Weights of a small self-supervised image encoder.
Model: 32-pixel images, arch mlp, norm layernorm, activation relu, moe expert_choice, width 256.
Training: adamw at rate 0.0011, 29800 steps, batches of 512.
Data: trained on photos with spoken descriptions (Open Images, Localized Narratives), 101725 training examples, 150.0 epochs.
Rows from expert 21 of block 3, named by matrix and row number. Rows with one number belong to one neuron. Each number is 500 + 50 x the weight over its row's rms, rounded and kept within 0 to 999. All counts start at 0. Numbers have three digits each. After the name is the row's rms in percent of the matrix's.
# up: expert up (model.blocks.3.mlp.up, 32x64x256), inputs 128-255
# down: expert down (model.blocks.3.mlp.down, 32x256x64, transposed), outputs 128-255
up.8 097:512501422441479509501610509500490488484456492506500530500474424499486516465388538509484453475521471599503495587506545595493501494501470462498511478499477503499501549441506577446506363495501499566507508502526516487505515498527573502564558511565607489477423500548501484415507533349501520499455417460527405517449496510497524582510477505446429478508576503412476424491521595496501550487490
down.8 096:427484545607496498501484524582569508491530504524498513465529503500545506525558501486503499474515497437496496500458392454502481502562466435489410516613507505506500515494475338628375504429476499496519510491501499526495499489515453557449449686502486433609418475376500518528539403546493534392606509505515501447488454498613505500444490501473596508493502587662497478512500506567487439501491
up.9 071:494424500464466499563511515424307487498476469475491560500499525523500561522503499424494541493507499491513534517507538490506488517504522490478469452536505500497472574371478497467503496551561497490510502489593498507488522411407479525685507500547621500498505504499505499501500501424468489461497535501577533518496521512495494553538513498502575402437696500380511537565515494501506504464499
down.9 069:511472498522589503490536507459510500481500523520636494503490499489503496507518511487521453457496495506500500437466517339494444452487498517551484548486534579534550500526498503635516501495504352502464574513502525640516482500540493533473473533501444341499507535497504496506513357498498512495530606578476495366492383596491533535500724503550411494504527504505542546493499538525496507504497
up.10 089:500497497457506500500575512482498479506426460513503525500487495512464508484434565507478409472506459611527515538506552523504527492488509489495546490480485525485533505483483521419488454510500480644510503504517512500501502494543562500645567505623521499490468516541531436440505537283485498499465471483522403560380499513503557561548501543452462367535598501305465496465509504459478549481483
down.10 085:415491492602500499516508599551554437462503501512510509477509503492550509504518497500509479498521495414497499501486475415521393509563480468497360516728518514500501495467437355666370518445477496485513508458499580534501495448483452543438480593501514436495425483488492500548559459553484540341516507534501498472509504502593510504445476494432608468456484559615499434522498513591485449506485
up.11 093:436514405499483497563497500482445490504464500536482529502498531500499515500466491479497495515489464498574689570510530520507503521495500500513512461526537456476471596377484493476517550576704495497546499477478501472487563496446500509493580501505525466508616532514468499471505560410377559507443522509520497505310540514565516593494472391470501504396585498500525515651399481542500505505501
down.11 098:497394477494499477495490500503517507493517471501619481530500493426500435596503505493497497494461514519499461500499464468434481499377492500497410416520487521505550469503483508533499480344511424500461538653496497620526528502587470570499387558499476493516503500482635540517496382504522505501531560487442500459487353553619541500567525525515329522518568548500644477501502513507468497500501
up.12 115:500517489395504500524592521510469482510401485501501511499417506521476497486436486527491420451456479563620638525502620502539505605501535516517537496495503492482471502497501505492512505560503549584488481438494510488493493498471598507494667498494546492509568509574490453471499533313366515500447470504549391505382621503503486527478501480487503481486526443513490500489362502501499512440541
down.12 122:472439480511448425501504484460525504447600502495523408501609493501470499519529500476441501493494505502472493506469487478432445500493488492493400498539495550504627410467498497561395475359493473485501503720533499628503554500522465616499431562441443498548498370496537576611514476508508517487502507506484498503490361511547505476573511555498499496563501680501530489538521487515479485619470
up.13 123:491506500458468522502502507504485491438423513492492495500489518524379491481313494513469501438501475518634674560513581522492527600489548555528521480502519500479487527403494499497503514559544504619503485472500539500504507491438544512501571509494576504507530513525498484481500512323307498499413477504540501562410582509502500536490500491481500488476576391494502504499448492502484461460600
down.13 129:432365490519467445500501499486524503482576501500542473497593493457518506545526507478497497514506501500468480482484460456471408489500491460411357500577492559513598448499495500560396423325498463492501544594521499538511509473557475557493423506502449432510485464479528604576573458534522503490509501510482487503495379513505544483548530512496500496508503628505578483535634483554478498546419
up.14 086:483515509497488562576534510504414500523339487506398522499496535497500561461508485475502494449436492518521639513548578508501499488529539490494493496502519504501485548499504605468485499631546535657537502395512499379497499448412498492539536501559532500489491489557493496504506534385492506504454500499622489510482650517493489623503480479485525447479534365446454521502504495581584510455512
down.14 082:493438500503494487486525502520510500365542497500585438513523492497467412533535486492472501486493500502482490510494490329412487496500491494498429502507500560497501499459497516589497484452506414502500521679500542641571511501512431557500486570498457441633486454491551547564496462504454536471507500521490500511480295509551504502542698589544466489555514506501500499520500492539497489492502
up.15 087:427404496508504493551556505492487487547470482589438509500495502499474526482475490470533376497484451582503714563509492510500534479537564493496499492496497566485504589483495500474500498578536503501609499499501542500492490500438556439578537498735473482513500494561499461501563502442505534483500486502594327530446580503501483546497483489463518438486505490437513521438503474547513499487485
down.15 082:492413527509487485499577518524566413445511497503523480569498427496498345501500414505502499507497502492500491507479441236459471624489489500497394517655498507480517504479498497547444500318497499480501504503482567588496498500511491538508486662431493410577500422466524520501424401531450562398500500528500496505500469497624516511503523500500483481499501539501539488540493500545432430485513
up.16 093:480520491431323541553499495499467485442388496505501500479502499527504499501431500499493543505445525490524502607506555523499467619523501515528500440518506500513481540459488500405490513561540498580494505449511551489476580466435546488656504532527554499536519493525493508474409516347407522501483501507538498512482555548501496519514467452496515504425804486322501505577475500508505490473512
down.16 091:478484481536480492486501500499495505505503496500581500505496500512523447509495527494513480500499580502488480433450500500491448489497480485486434501542495513545500512509480502559502385379504392496506528506547478510496495479515484543488367575503501449518495499500502517503510445534518501478584667509492494429484267521500499501501687485498479482496534542499517492517614511531477498502493
up.17 126:480493404508495490526550513458463500504403480521500559508419428485494559476339576515417344515517461614446504587503552541492501489503487491455511515494486494500528506501471559461511400497504495526522527530508500500500498501544564492573633514660572401430387506587527495444521542436540504499495456448502405531400494516499539530560497512398404498578516518450466479499520529501496560503446
down.17 125:443458499640509486532500552570563421500533497527503509488504502464519500564557496485503489469548492419502498491484419456497500551517476466492463526639504524488500511443414404618408517462487521509531503500496551622514497498487438642468459715456456478529448455336512494570531371517375530323581511520464523491507501498621506507466485502455522502499500497675496495505489505572467468494499
up.18 107:537520462485477523513500502511482437444417499507501499500489489514501500500312500527504513501502490540568502545501539547496492537525501515511500495507490501498391520497496506462567483509503522546500499494496539493499535519500597500510506521505511495510482503545499499473486506331379521500464434503512425522410534531495512586491468483461481504479617472445491478516498521451490501348532
down.18 113:471476515562499458500462501505529503486506498502546488476525492507520509576517576494486500473519548496478477492467324474505496500501480462391342500557506524538503502500461443559459370468490486488501520597618497612514504496576442630474451612501480476553385496499558500551530324582492503458637499499412526444499249503502508491537573501499533490500496623560509495511614488564486502504459
up.19 096:394497450511496509568516501500461495675396481511476560498496500492557502504476524473509399559500435515500737626504497504509514486540526490498517501497474517447504601510502525448468437582508506508594475500489511450489512507472533357571713485706485472501501551586484457490531542498515510497500475463548484545357541509501504551523498407476506484500511476473457500491430472565510510525489
down.19 090:501399500613497465500546510518519398482512495502538493562503480470497400506502487490496500493491511501498498499496440372463499653479488495516365508622496510486501509462489497569479500306453482504503504545466596562500504495516488576505458617393375500599501479375500518500459457511384583456498506511488500494501496498699541508509501507505454503501505523505558485561486493515430392478510
up.20 100:544320626500608507469554522458485500339483552511534518487506500408542501498706500489449504450511492501500492427485596452500358475470546500494486607500629535545493288501502545511502511509499500641462471495507576499568485492491497510591498514501499566494496521499500501499434498506445418508486520509499640500502501488453489431471519522559505486584527355493505523385510484500576532397606
down.20 105:501501494495497500500617497428439498482511530528494502392542475530450525463511467400500526489482348507347541532489511362488450422476539497514501520505500599497542488476537607501483481499472430549496496394543588489472526521481489449483504502606499424515516507576490507448519532499490504534496476517556466547480500494487494434524587497551527503509515507590503504452512501535499497584499
up.21 110:493502491445473504503545500464485487493381460512489511497497468521488510419343534527502501498503500573497497589520523554481495497505500492500479500496469500500512573501549540381488443416501493539515502517517529498483528513503579475591502512575574435497369490567497495414509507391498534500500382477522438532486498503494505579516454490470454503484588500375485413492654509488479506501500
down.21 111:406494558593460499506483609617536454502503501501515500474508504502505504500510535489503507467534515477490462504488387482511499554547449470492329611606546493492490520493469412562437461453489485486523521476501500520623499495509462547434479666477514458612354502430485549502519338545428531476646502531507545469501459500536503525490549475485543446437502506615503501519564539591489353458518
up.22 084:497510509470453528521609507589499379491386507506499502502504498511505500496457532523542567423408474500521529548516500498503483643502525496516502330511504503489496571471501500474501513521505514547500491499489592492466525456442540501495539510509538524509534495530498490459491500261375510459487377474519416522461568501503492508507424440459500524476624474422529464497482546503504458471536
down.22 080:463492543534365401480498481490510507468489497500531473485561475532536515503496503474500499489500580515453488498439458502457511490513423487491290498559497501578502478500497494499465480245509459455514517539560467507501537500671540531495426553454466398782488477477510639502501467532508499498522497493490481388502398513503499511500609499476501501495504559457514498586580570542480468499499
up.23 128:504489429464485510500554559469496471437393491508500501501437382497463521456321554550370417474503482645505504576506589549481563495498462495490507498500493497504514505502485554475648426485503495526500516518534541520514499501553546507549613516552620453450407500544518489441512529378494500499475418475498403502433498513499508558503497526444386501550525505435478481497521565442500549507494
down.23 131:411491585609502444514464518567565524492582501530502511468520500503520514579592503481504496480545485449501488500451368464501496544548481438453433529636512526499504516466430397659372503502470512499516499501513498547506499471512433647458448641503461476512460442447496497599581417558483522367604509524510502491500463514593513500449487499457574501497500508656485495510498500564487491503489
up.24 111:577500506438455506509541510522509504395474505511512465499495502508488498500376483504499554434412534604578550531530500504473504503476501594510487402510552515492502501396491497492510512521509495626497536504500532504506533466448541508600499552439502531492499503507504506537500501359363498500451479510512499593506571520501499528531452500456500499469528454397494511496519506511503501467562
down.24 115:412437544527485427491484510518531504476593501502563500442531474482561510516551533497500489502512497500419443501482467488477486449564479447444354512544513504578503487498496485558416415428495424471499517542572500627545505481618468567494462520539470433608394325443526543593508413518505500454588503499423502446541352500498496485497539519487591502496515549546506491537637498525524499511482
up.25 097:472499503500476528588552511496415483532401494501363536497498516504488510504513502489494498476503487495508688598526503496526510496517528490498497498511506506474461598499494527398499493627590523560543475419514500430500501483382523432563600492561526512499539497574461484495520545469493490499475496496649499507414685508501490644511501460494592425430519361489496510501497494547513523468501
down.25 093:496428500502495492393586499495503504417523496522592466517551499505473413502515432477487502480492500501491497500498491278378489492498492499515420507503497523498507485484501502559501491415496417502503524590501555591524533503545480554500483531483477483597493471420533597504445445503508543485500500513495498502476377514567539502538585523549448491549522540500528505521500506519352478490509
up.26 114:494501480499501500527596495432481462500453484517502502500500432500470512468450557509496485491515504510500488529509506520495494485528499512501512484488395500496519600499491527469530426338499466484496520518502509515477516527581556446545508504530508397498447495552499494414543526394510505500490454486501349526509496504491498571512466499477431498494500680394496399502625518453453588507421
down.26 118:432498502621496486501460557601570409501499508506535500491505494501500500592511501497500506455500572475502435503491364482510501558512461447494427523674502495482427527526461360542488521501495531500510508447499498498498499498560461523434480716478512470505440500416526495568515338641414517389608483499509500462501483511570498505481503468474599477437501506646498500567485527625494400427513
up.27 110:493526491476493517555565500502433489591278484513470577496500504489494515433482506492501468490468457498515586553534501501583500486535521478499500510482505504495446599524508615381495447576502547536510499428500499440496506500491597415499653488626503496497493510661483478488506602422506507505449465450631452528459620493494490584512426393481507461483520469500476479487500494548538522494500
down.27 099:495462528508494467500500520527544477445552499499582434505501483498498440544555487495487509461490503502487484503429422371437503523495485488498417500544500516494495500450496497591422500385503483499505516590500603647499507501520445668500483650462461491607498447464506523513500368507399549466503500508493500496488418513628500503525600510516467521596504512520507635516499502529476477490559
up.28 092:490507504471547523497517508524462475529405483497500523493496523518492496492500500499456386497501448518593798517509532507563556546501535575505551499484552503486500547497467533441497494542510541563500500475509507484488520487499586434502697503504500376491512500541482449477502509441494499495482495490524423506402532534510492523516505511489498455493522491508468504491377487494486542469509
down.28 088:475448472521498432505503481499522439483529498497528462504566500425523498508499500495474488551494508501493490503492438355494497531500486489481420500615497540448613372490468504571346508253419483489502508502446498533503517495509478606487447551486500499568498432500499525589535476620481505470501500542475497513502413505596517480511502520496518471501497701526509478547510483556494470496400
up.29 094:498501499441500544525667502511476499648408495668414501498418504501487509498361468491495415490458482550525606570521515501513516533511564500507529496493501521467495517492500526487505494541525517564521492481487500426486468430415512499506666488665498493499569519588485449494502516416493507503494458494570429529392604507497490545483497447469513473459498472499496500439437500528508502482504
down.29 092:500478524504426462504545496473541502437521505467531342513535412498434443501500487500464500503499502505480483541413415432404487501499493500489404491565499524502518454492499491510458480338500492502502500577500535551518506502569495571500496592468423493636478382446541553501491476530394506488501483503421497508506431499610512498515524555499498495547500586492500491574515494503445453493500
up.30 107:448509365524462495561507494501486467557430494673458603501499501473511518499427518465511453507468439490508534668525499508504515493520522474500507468497501513496500603499500598402484471636504513499647498475473524455482527503458504456513574500700489467447503537595490485483518572457511533503472477379565422583408551503502488533542390418480500500483538484447503502497467499602510502495491
down.30 104:501460500516495483441500527530551444443513507499589375521498464480498309508499455498496501460498516501494413498495434466427507648478495496496449499563500515494499452475491493583493499381506490504505512544495532703496496499498485603509483618462472485620491469359517547502473414515408566465522501511443508471500430503699500507506538507499459565501503501520528511509498501536459450471537
up.31 099:490508433500512492507569502504437459653345494644498548498486501506471502480497468502506421509505458488512650527509526480531513509500539484501533497498496499484483538498498499475498462527512526499508472423483501484494500503482494492499745462556506419443607608516451399474512525484501528500496462467531482504372557506500490549451495370492505457466504497508504495500410482508500557501497
down.31 101:502444485502474451503497497485524478446524504476559280527536433498494464507500485493478500451490510510492494500498460480375499629362503499502463461581495529498584489461457490562461499379493474501502506576499533614523531502548497630498467619484451502548500466403578548511501459508455539460500499496466500478491467511595508500516522539498464500562497644499648498511500492502430448505500
up.32 085:471498440533495495595544503493455497615405459508483603500484508497483548504502506461497447508499448529499749551506498500576535474519520446483501499500498512482503555493500532431477449597566504501598493501503502493499495504496502390554586488699498500485497489623495478492557599503506533497498495485599471541431596509507499579522499456455507442492515498498487517502503498568503525500467
down.32 081:477437502528496495500511503540506454372525496504598466537505500493499397520514479493492500491495500498512499485451464287465499591488489494528489499616500530490497515453494496664459500422508488503502505574482557677500503502501443556501465669483325500562500432408514509521491428513471588454500502510498501500489393502624527512509518506518459500504514505504518500510484501524447432470607
up.33 090:397478391518487500572504499487416496562485443478467556500499526497494505522500494485494495566472454465462563655508517507501511500505522468493502476505497520493490587494484545386466500598636462506566501493502502500476529500431505502653513500696569482499502486516490490486531510489504520498498557521572490521464520533493494548519507494490514487462684463401503511520450495557561518491489
down.33 080:504480502511502502466531506517481482504504499509547485509500480486530331512500493492511491492498509491495500390486497350488409500477498515500466500615491516500509438501500497588461496232511467510503507552484573562512490478567499503493461579494433428557504505471524499497486397516433541480511526529489489416483433503576620537503535493500438504500511501503592502500500499529361474489500
up.34 073:504510465554457499574482426515494521523505466437513506547503504359523499493498525494502486640478442499499486508529522634503477458536495521473507491483506526524532639548503572502493413508598500509552552539416489475464461461495505500587469580500487458498500446513464493498527566502627529513469619465507558529438369561503479562500443459598456539494507499483504491553464480507533450529434
down.34 064:528414412569579396508518532582511326499504429508605587500505416447600334499505500495484500436484502513498484478530474460499496556472468482565507501530453498485446437483496533536510504429497495536467496502458499525609495500498478513545510531448480521617550534485441477466487460500341500526523535536447510506515502463529485524507509519504390570450531350564511501510442486521481499488538
up.35 074:527423508396531541527585506504501491553416491600482499501479504490479509506387503468500404483464445613567636539514500509502558498522555499501503495497533624479507509486498497497474519507552514590559491499483540498518478493448504502607519511706491530498541532538500422500532511380452499472503452535635359562428590505499499521507499500440565383448535493423515531443502476511500493471501
down.35 062:501472591502495501503539499500597436433504500458533381497513438493496443464498498503495499543515499505479500543467479330474418505502495521478288504586508508506521441482489497626459461241494499490480501490503540536503497500586494502494500613494459431567472473501525534500497458560483512488507482511478479501508378492582517501500550498491516470505499530496502484528524494538351492483497
up.36 093:494494493504500519585652541497505494576386491532494566499447501501480540469440494466523358496496470607502695578510569513553520498519528456495500497495498525500498546486505508470502455569557525501559498478503522479485497502493524470527690479718530437492489507595480483480518535421501556478496475498517457527402552509499492542476465468426511439499528486488491498500504501514513523475500
down.36 096:465482500537492489503509500525541459473541504501507401542505482500491419530510467494499489501508500501498498502448414397456500585502497493492444495567495531474526512421484489659293499352486498502511500626490554711494500500499457590493486616485416500604496386391512510546500430537448566406507499513497501507496374501603510503500517519498504489525499528532505486511499483532358440482502
up.37 092:483497502500491502556527510515388485569432496524475523505487507501490502475495498481494409455412442548540757562538515503560513519500569489498507487500512515475504555491497611489481500611518521615557453482491541500507489471454550472538568503615498505497538531500502436497531523377464515493457477485610444511424644518501501535503464500464511496496538386500498518441386496558507505458503
down.37 083:487397494513494486500574500492593434398560510498576453515522480485487404499499498499471499504495500502489494509482478356373475500495494501498435499614496552499525503444497506586491486356493487503498500599494557612499499500499462539501478596493382471583490403454523548532479469604495547463501499519490496510489336508580511501503538526512498511605504614499505502525502486535473469490603
up.38 113:562506437443483513502522504510497493348490502495500489523482502529448500504329502525505512498501509565591486519526566581478589539492500513501498478505507500520454524475484527497609496516505508564504492503501511500501513545499573507534502543493538526494459500524524503491487500357401489493502468500524430518493513522494538626498470501499455501478532474361475501506515566388500492380539
down.38 130:477483522524502466499482522511558503480587503504554501455520483505514519520545510497501500478637500444469413477451472457505420430507511460384426505546503683531510500512469497573469431441469499453501508563654500548524499386603433603485493547547501463510432500435500502587609310685500507367651535500456518401498396503508501489505526560500504478500486552586505468504663492531493507519449
up.39 116:509503493477500501490550493423520517475473489511500501500500412509486519453378537504450463495551535555503457540505542572467495436503497496500522463484461499500546534499487541472542425431499470432493580532509509514445512504596548442575504505571559384491410508543504497430540530443522531500493462481505451505500495500499510560517479553494375501533488693364482482507656506439419541541346
down.39 113:468499520571497482503447547658571417502499501457536524498505484498501503527518501521520499453511509483506434504489391482519500530504465448483409540644542497475471520482445407574450489515484549502521512435500503501494499468486461530443481690499527462481343506318481494532519314557453528441636497499508501488505508502531481506459500480437524482441501487681494500516474527629510439441511
up.40 094:474461540505496562528579502483340579548482493535487506487495544530501544480501532415492483452502484511493548500523501499495450448511590489497504491499493548503505601499551587499498446506500459555565420501599571503518496421468498479493497503826488514482491578576514442496532496497509498500500493493581499538459500504452488522518514507500547461465526497344501521422576403508513495465495
down.40 096:495458554540497507499626644528528367403488606554529499515502450444500472500510472498515498502499487502469508506449460407455481529485494565500373537630534501484506504479503501550469502362496458503468513501487712615500498500504396502503500615501468445512492501495504500465469376516475544492508506519499499468498474507566503512502523490499498539500518503505521499503499511567493459488537
up.41 092:480508392483459519535583495468453484531338488584449582496498489486492529453345531473502489505501486555500501622508513547496495479535512488500508489496496500477501618509499611326501440533501494509532503477501501494489546501487548414546576506668549425497491574626491488430511550379511516503494432395544431541387507503495500587530433461478489492480560499403487493490506501535513522523486
down.41 086:490478541537410465500500537640549470495515498500539500503499478498502461519504492495496498450497507502490476500494392416473502544500480472493381502617500510493499519465464475571479501433507481502512530503499498622555496502521461592496461676493497466593440467378496522540502377525407572414539505509493500474500390508616501509506536502500480502500502507571501495517497503565494381486511
up.42 118:496493501517562501534607500458483495607473481623476567498500511497510554500496539487499318475504487515521572501513499499574534378508517491498529493492498535492507516510499602498496478524498499498566500497507504494490491488500496467516583475793496509354499607589500449482531505500537499510500487476569472576432500501485501533603487472450503418500479507457499498389517487505501509484464
down.42 118:500451507505500486503518550569646345422502509501552434525500412472496389499503424500496499486495497501499499510489479354477506562500496535502424518598510500459500509465483490576449507358349507503503504502434679563500499501510437576501501602429503490554500483401503504502493405502424548442500486505499501480503512494694503507501500500498499500500497502549499500506453509527458454479585
up.43 112:484503450501498496521503499418444494525412463519497583498487445490490515440363573500498304516519460594500500552515545557497505496525477497499532546495475494483548508512489571465519394471497489539516508501499498497491501502536572428558635511583537358497451532601502464443522543422517517499467444431503386515443500500503514554533466501410414496507501505456457460456502507503492587556475
down.43 105:401456482652499444518500547558574381500507499509515507492501502493521496559507496491501478477524500396496487499490369480499498646503468466499398543644500508474498529458415409584406521391494499502517507490493528573497494474492446584458472662409491477562501406462485496621531433524354536330509503516499505498506508500618503505481493501461507503454494510649500488523487509585482439492500
up.44 088:413442528512499489528554514437447490583431497534495535500485500507469497468503536474500331496473469553504747530504496502507533499514551473487500489499495548500519602501498597424486494568548496532618487503507525505499486501447503428552548507708472509499512492602502473489551502464509522471501474496624444511404539551493490510517499502457510381502559490415502533459480464514505512495501
down.44 079:468430500514497491475579500530513360433515501541546497541498454482501428501499435500512472506495505489497489503479472250486470656498495500494407528667500520484499519480480496585424499324503500509502504500473562615500499497499479578500484633496485468566500427440509518532455459525469556381508500507500497502499444494629515507500496492501500514498502514511507486532499504541487426480504
up.45 089:465499504503498549551538509501420478503454492499494516492499526500492507520533500462476518484462474497526632505529551499516501491501506491495495486513510523497492577496490575414484500641626524599508471469515507423500504446352483480659520502534524512500508490533479496504503515491481436498473516502620500509486531533440484559508506500493569426485660330417454515518441472509551517460508
down.45 082:503468500500496498427527499515499504480579499534582477514545479497469412516522472428494498481484503502486497480497494253485444491499496504507445520542496582500503502493539520606503485471501369508503511506506516635500526487522492502497483537492368383531491498500531556506466466515514504481512500530493489479467371511524564504543734507561454499549617506500538494502507544541457488497498
up.46 111:492520512506499510611520510504394492581353468500440589498495520499501546433538502482504494485496482493534647508546498481655509479509532481495497505446507506498476518505501617457478458621519603594510501449512495434500492494444527413508560430563520502495485502572487468475517593494504502503504493487621502508483661491478499626513423491485539429494503404505455501489508483560573524465502
down.46 100:493468533502496486479513511521515494418598596558616480505515500499491393513602489493482503481490500502494497453453489374436502503493489494616489500507501538495496397391514506636494500449364487499503514537499638682559524502503424577500486582482443496556500465483522514553473431500488541480500500510439548505475334513549519503526596522543460500605507504500500576515485509520459477489518
up.47 077:446513529437360500534636492460502498400387521496497473487508506499508500504384524500542554498485568469509480526498500570497490548519500490511481448549513493514489532429471526426493502514536492584502498505509519497473551434491531501687505535521496579511513470538493508491467505372448510500486511517564452549502504506498498519515498436497507462414659498257492500541571498506520500447524
down.47 080:493500569515499488464501525514503478504471522499560503474499500550527521494493497506514467464507556486429438502481503423545459484510471471491370498548542500575485524521494500564516407487504399484503563469548495488508495503632490522451477597516512381553411531505490501501533414541499521480726508490514485396502412491506500495502570432502503498450508541492538501516652538609498500505491
up.48 135:564523495454464514512527501500501530365460499497497488500494507508404514485347494499441506432460492625648517513525538540498564522485500537520500481500544506528501502410494496495525504533526479623500506500510518488511508481475539562569525535467540529506501501546507524492496501342279502502411493502529473555496561523505537603536502501478477470475511460480500508492505530485500471457540
down.48 155:407459557549496464499451500505529502472563500501535497469517503451524505606572503497500485505529493464493420474479458462497486455549496464400378507549592535535523503499481498588407399448487500463500510645555499650525501423561410636489451591517463457502407424478520561591559374537506501438595539506455496496515379505504500472498534545495508496498507587562507465510604497505524511513472
up.49 093:455517370525488501577512499500476497609384478589466533500498503485494545494346523483514440504459451524505587597539500508504511477535533478500510489496501511488501680501500565401487465574505513501577494458496508458496506499481500448511617490701501491491500521652492471482531565440516532504500486442610403583411619510500498581512410343480504466473515493426500491498501499603507515501480
down.49 087:501426500513495489501508528539615462438511497498587461526499472486499384514501477496481507452496511501492481500495435417448504614481488495495466497555499522497498497483492494640494497382510486503504523599497540663500498500509473680508474632483480474669493442360511561518455405517447572452505502507484509463499427501640501508514524514501460503500505503517528500534498501534440456475607
up.50 101:521525522518503505533525502501494456504495440488508529497515529353494565502628490500489565488509473423521503488527490481543468456499500495479432675507522510523475360521513497500447464513527601554484490499500408488524493500490463497479501488445524551495451479497413508497502500570501493500504511505500652495498500498470497513526498494505538457494491491581427465552517500512625527499490
down.50 114:502500495502586471442500505527498510496562483670620498482533490502512416549647502463496495480486487548546527441501501429491498488500486492700506492490513602488460488486570610597492501500461470499504513502502574553635595486501451556498488517480440500507515499487494488502460469489464504534500521500493509500440490512511509521509568526595441506509588459520499557502414524489500546470586
up.51 095:496516454386483537500718528527491465486315497507501502502463503507503500503316499523507490495503462594533520575500545535500501551492505496503495470504501503497405545496499553371506437515509510550501515473505547494500521494500547500504523505540586501496492514526481495472491498303455508497468464484518390509471520515501516567484489473448504498474650474465495500500501504500509520428534
down.51 099:439492500537500461482494498512557508488520510499503496503512500511529519506525505497499498478502518501487493497480437493488499493515492477489314498600527505537518516501489474556408484378492493488505532505566497657499501451656452627460470619506463441583418464490500520550531325559505526395587501498496495480498298512511514497502532500496503494497500710523512497524592499523491474502484
up.52 073:487447514486494500542579547499351464457341489501489509500497524502482502509503499488498495480480495489530602541526503501500512542501549497484477458557549508469474610472482540452464499590503500518511484453518510502497512412349477527601495509570637546499496490511501496503510499431471471474499501518619532514491571514483491532502511500483622379482678415431500518510495481503565501406545
down.52 065:509499590507494500488516499479502503490526503519629493511525498496489499505508483487515477480496497490462498497472485275472486450503495524500406549501498554525521513497505527624504478352502402513508539537509514543520499500589499560486496542500480319545474426493525672505498469514511516478511504547496480481478370538504567505516654504562462479534522572503586501528545526529435481499489
up.53 110:484492414503500503504550536445451486507406464520498507493422414497504561459378592556460379495503472593499531555509654514500500491526507517490513501494490469503502501506497517477505425500501502533507507500537500474500499464531574502599703510624574399471431505590512485484506548354506505499460449435500344510464515504480497552556499473404482482526512503419472463497507535508498557501485
down.53 118:488464501601542447528504545544586496472517499522512440492509503488530498596577498481501482476533483439498496485463441408500499529505489481468387523596507553495539480458459420610397512410499494502513508529499500629518498465489455607468451666483454458525501415456496500713560343517408508392543519527497507471507502500619501501498487537448537501499500501619521495505497500581473485493498
up.54 084:477498381519510502538659503415436486640351487501432557496435506491499553494371518496498461536527426532490505522508512501516506483511479425473505505503499496497459506492473500388527433542581500473638500474510454497518485496471473504497607460626632485461501528504479480500535506503557500504499508449508500517477524506501494627500488389435506357458502509453501505508517501582561568509444
down.54 083:502494510540528503491497519566585502444522496510570493502507497490505492531543483482491499424496491492501500494488488325450502498484496505592499496595510528492505506484499481567471504502517493506516537515488577667550509519621462615491480593474429444583501499394554555504491307500383579466524510501484520426494455514665530510536515529502437505513517504552573557504479503504427482465512
up.55 078:495500522468512540534621522533445499555399479500377500496435545500461501489507501493492486457513461496549718513517526504507555499492553484497500488496525505481501551501500497492502502576546535655513460456503496409503471485408482504543598494500556539493499500593495454477519499444477498503500485511649505507486689503487500636492509500486619380459515423504440509481503509534520516425536
down.55 079:502498545501494490502499498500523503360598506499545450513573501498390500499499480474455504483494499503467495503444422334475487492509495512501424498500498533500502503479501496586461487470498494511502514547501626581501541500545371511499500519474385437565479420498560551520495483522495530470501487529495520523493334501553561500612622532581499461562502576498508485523511540525458465489520
up.56 099:487533433460493527560549500503457500591335478518500567499497506484492518446403502488498472487499458551526588551536561519591500488529522493499514499495508502494484666500500538362498438571506519511519501431490499463498524500498575422500663473618505448492496532627497482436512610362505514505446494456591423533430612518499500588525440439484500483424516482482474501500498498539525521489495
down.56 092:496437491515498471500501530531639478453540499498636439506499481499498480510504497496486512476492504502485486502473416356451500500493487482496381498580499515493500502454489496687409500346509482499503522602500519619500499500559389715499480619485473484625499463442507505551501407560462557466521501508490528502486307513661500502526557520509477502502503548533507500524499501537443483490500
up.57 094:473537465500346493596489421517495499504500498531487522497528544462517606492413502472556536521468504338508499535551507547501469503517439502501488444506484474550521575500519506458500528529668484523485504493404495479452546513487517500514413494498531453503487550550497527489500550475480543515473509496525492633500510494489581534501411478527511508453587503349502478626499523577500420625485
down.57 096:514425480503518492498469517590415526499513450481623505508490489488498393521499510494515503490479508588492433450543493521498530500468463470481497500499500534512496503525500522522504410499579472542481525548501428609542498503499478521614313506462520495520454535468503500506500360530500502528611526497471549446497410503466494513562558545517407496504582389488510535507499497490500500443578
up.58 107:481497500443429533567570509512470485517287498512405500501477507502477497502413499496493494480447465502525662623511546500497527571512535510500504469500506511467502630472478492392500511584557507585551484402486537473501497484414504500537566504573552501507578492585495467492516519394442505486471486507585477531470621515501497556495492395474539491454598407424512502504418493516504455473517
down.58 093:500439527503452497500516498485512503477516497486554430508543490500472479502498491491495499495498510501476478501483470395458476491498498500493361498535493530509512500498498497588496468345505387497500515607521501539508529495558462567500478556483477459670481411496535615539497478563463504474505500513482496501495306536544534502539629520560482492521507568496607486578529485520415466495498
up.59 085:497441498415494501527554512443472487503419502499393496500491592513474498524338498488467500492500478578533630504500549506500517529494560529499500460511518535461503578420474492441499507540587473645519470478516526500500498480344507515664499510567542542495539501563486486503513499455439490498497504530631497534485567521450506604498508467476564432414597427459524502499499477505517475437506
down.59 072:492493633510497511474503498497505499488505500502575487507531473497500444498499498494509497503498500502476480468483484326490437489499496503487375578563496588525516489500496514511500462320505448505471533504513500514524500505619440499482499500500492317551474494494531659507498398563507503481504499538491484502497392518523629504554672500509488484507511613497590493556595494535396499498484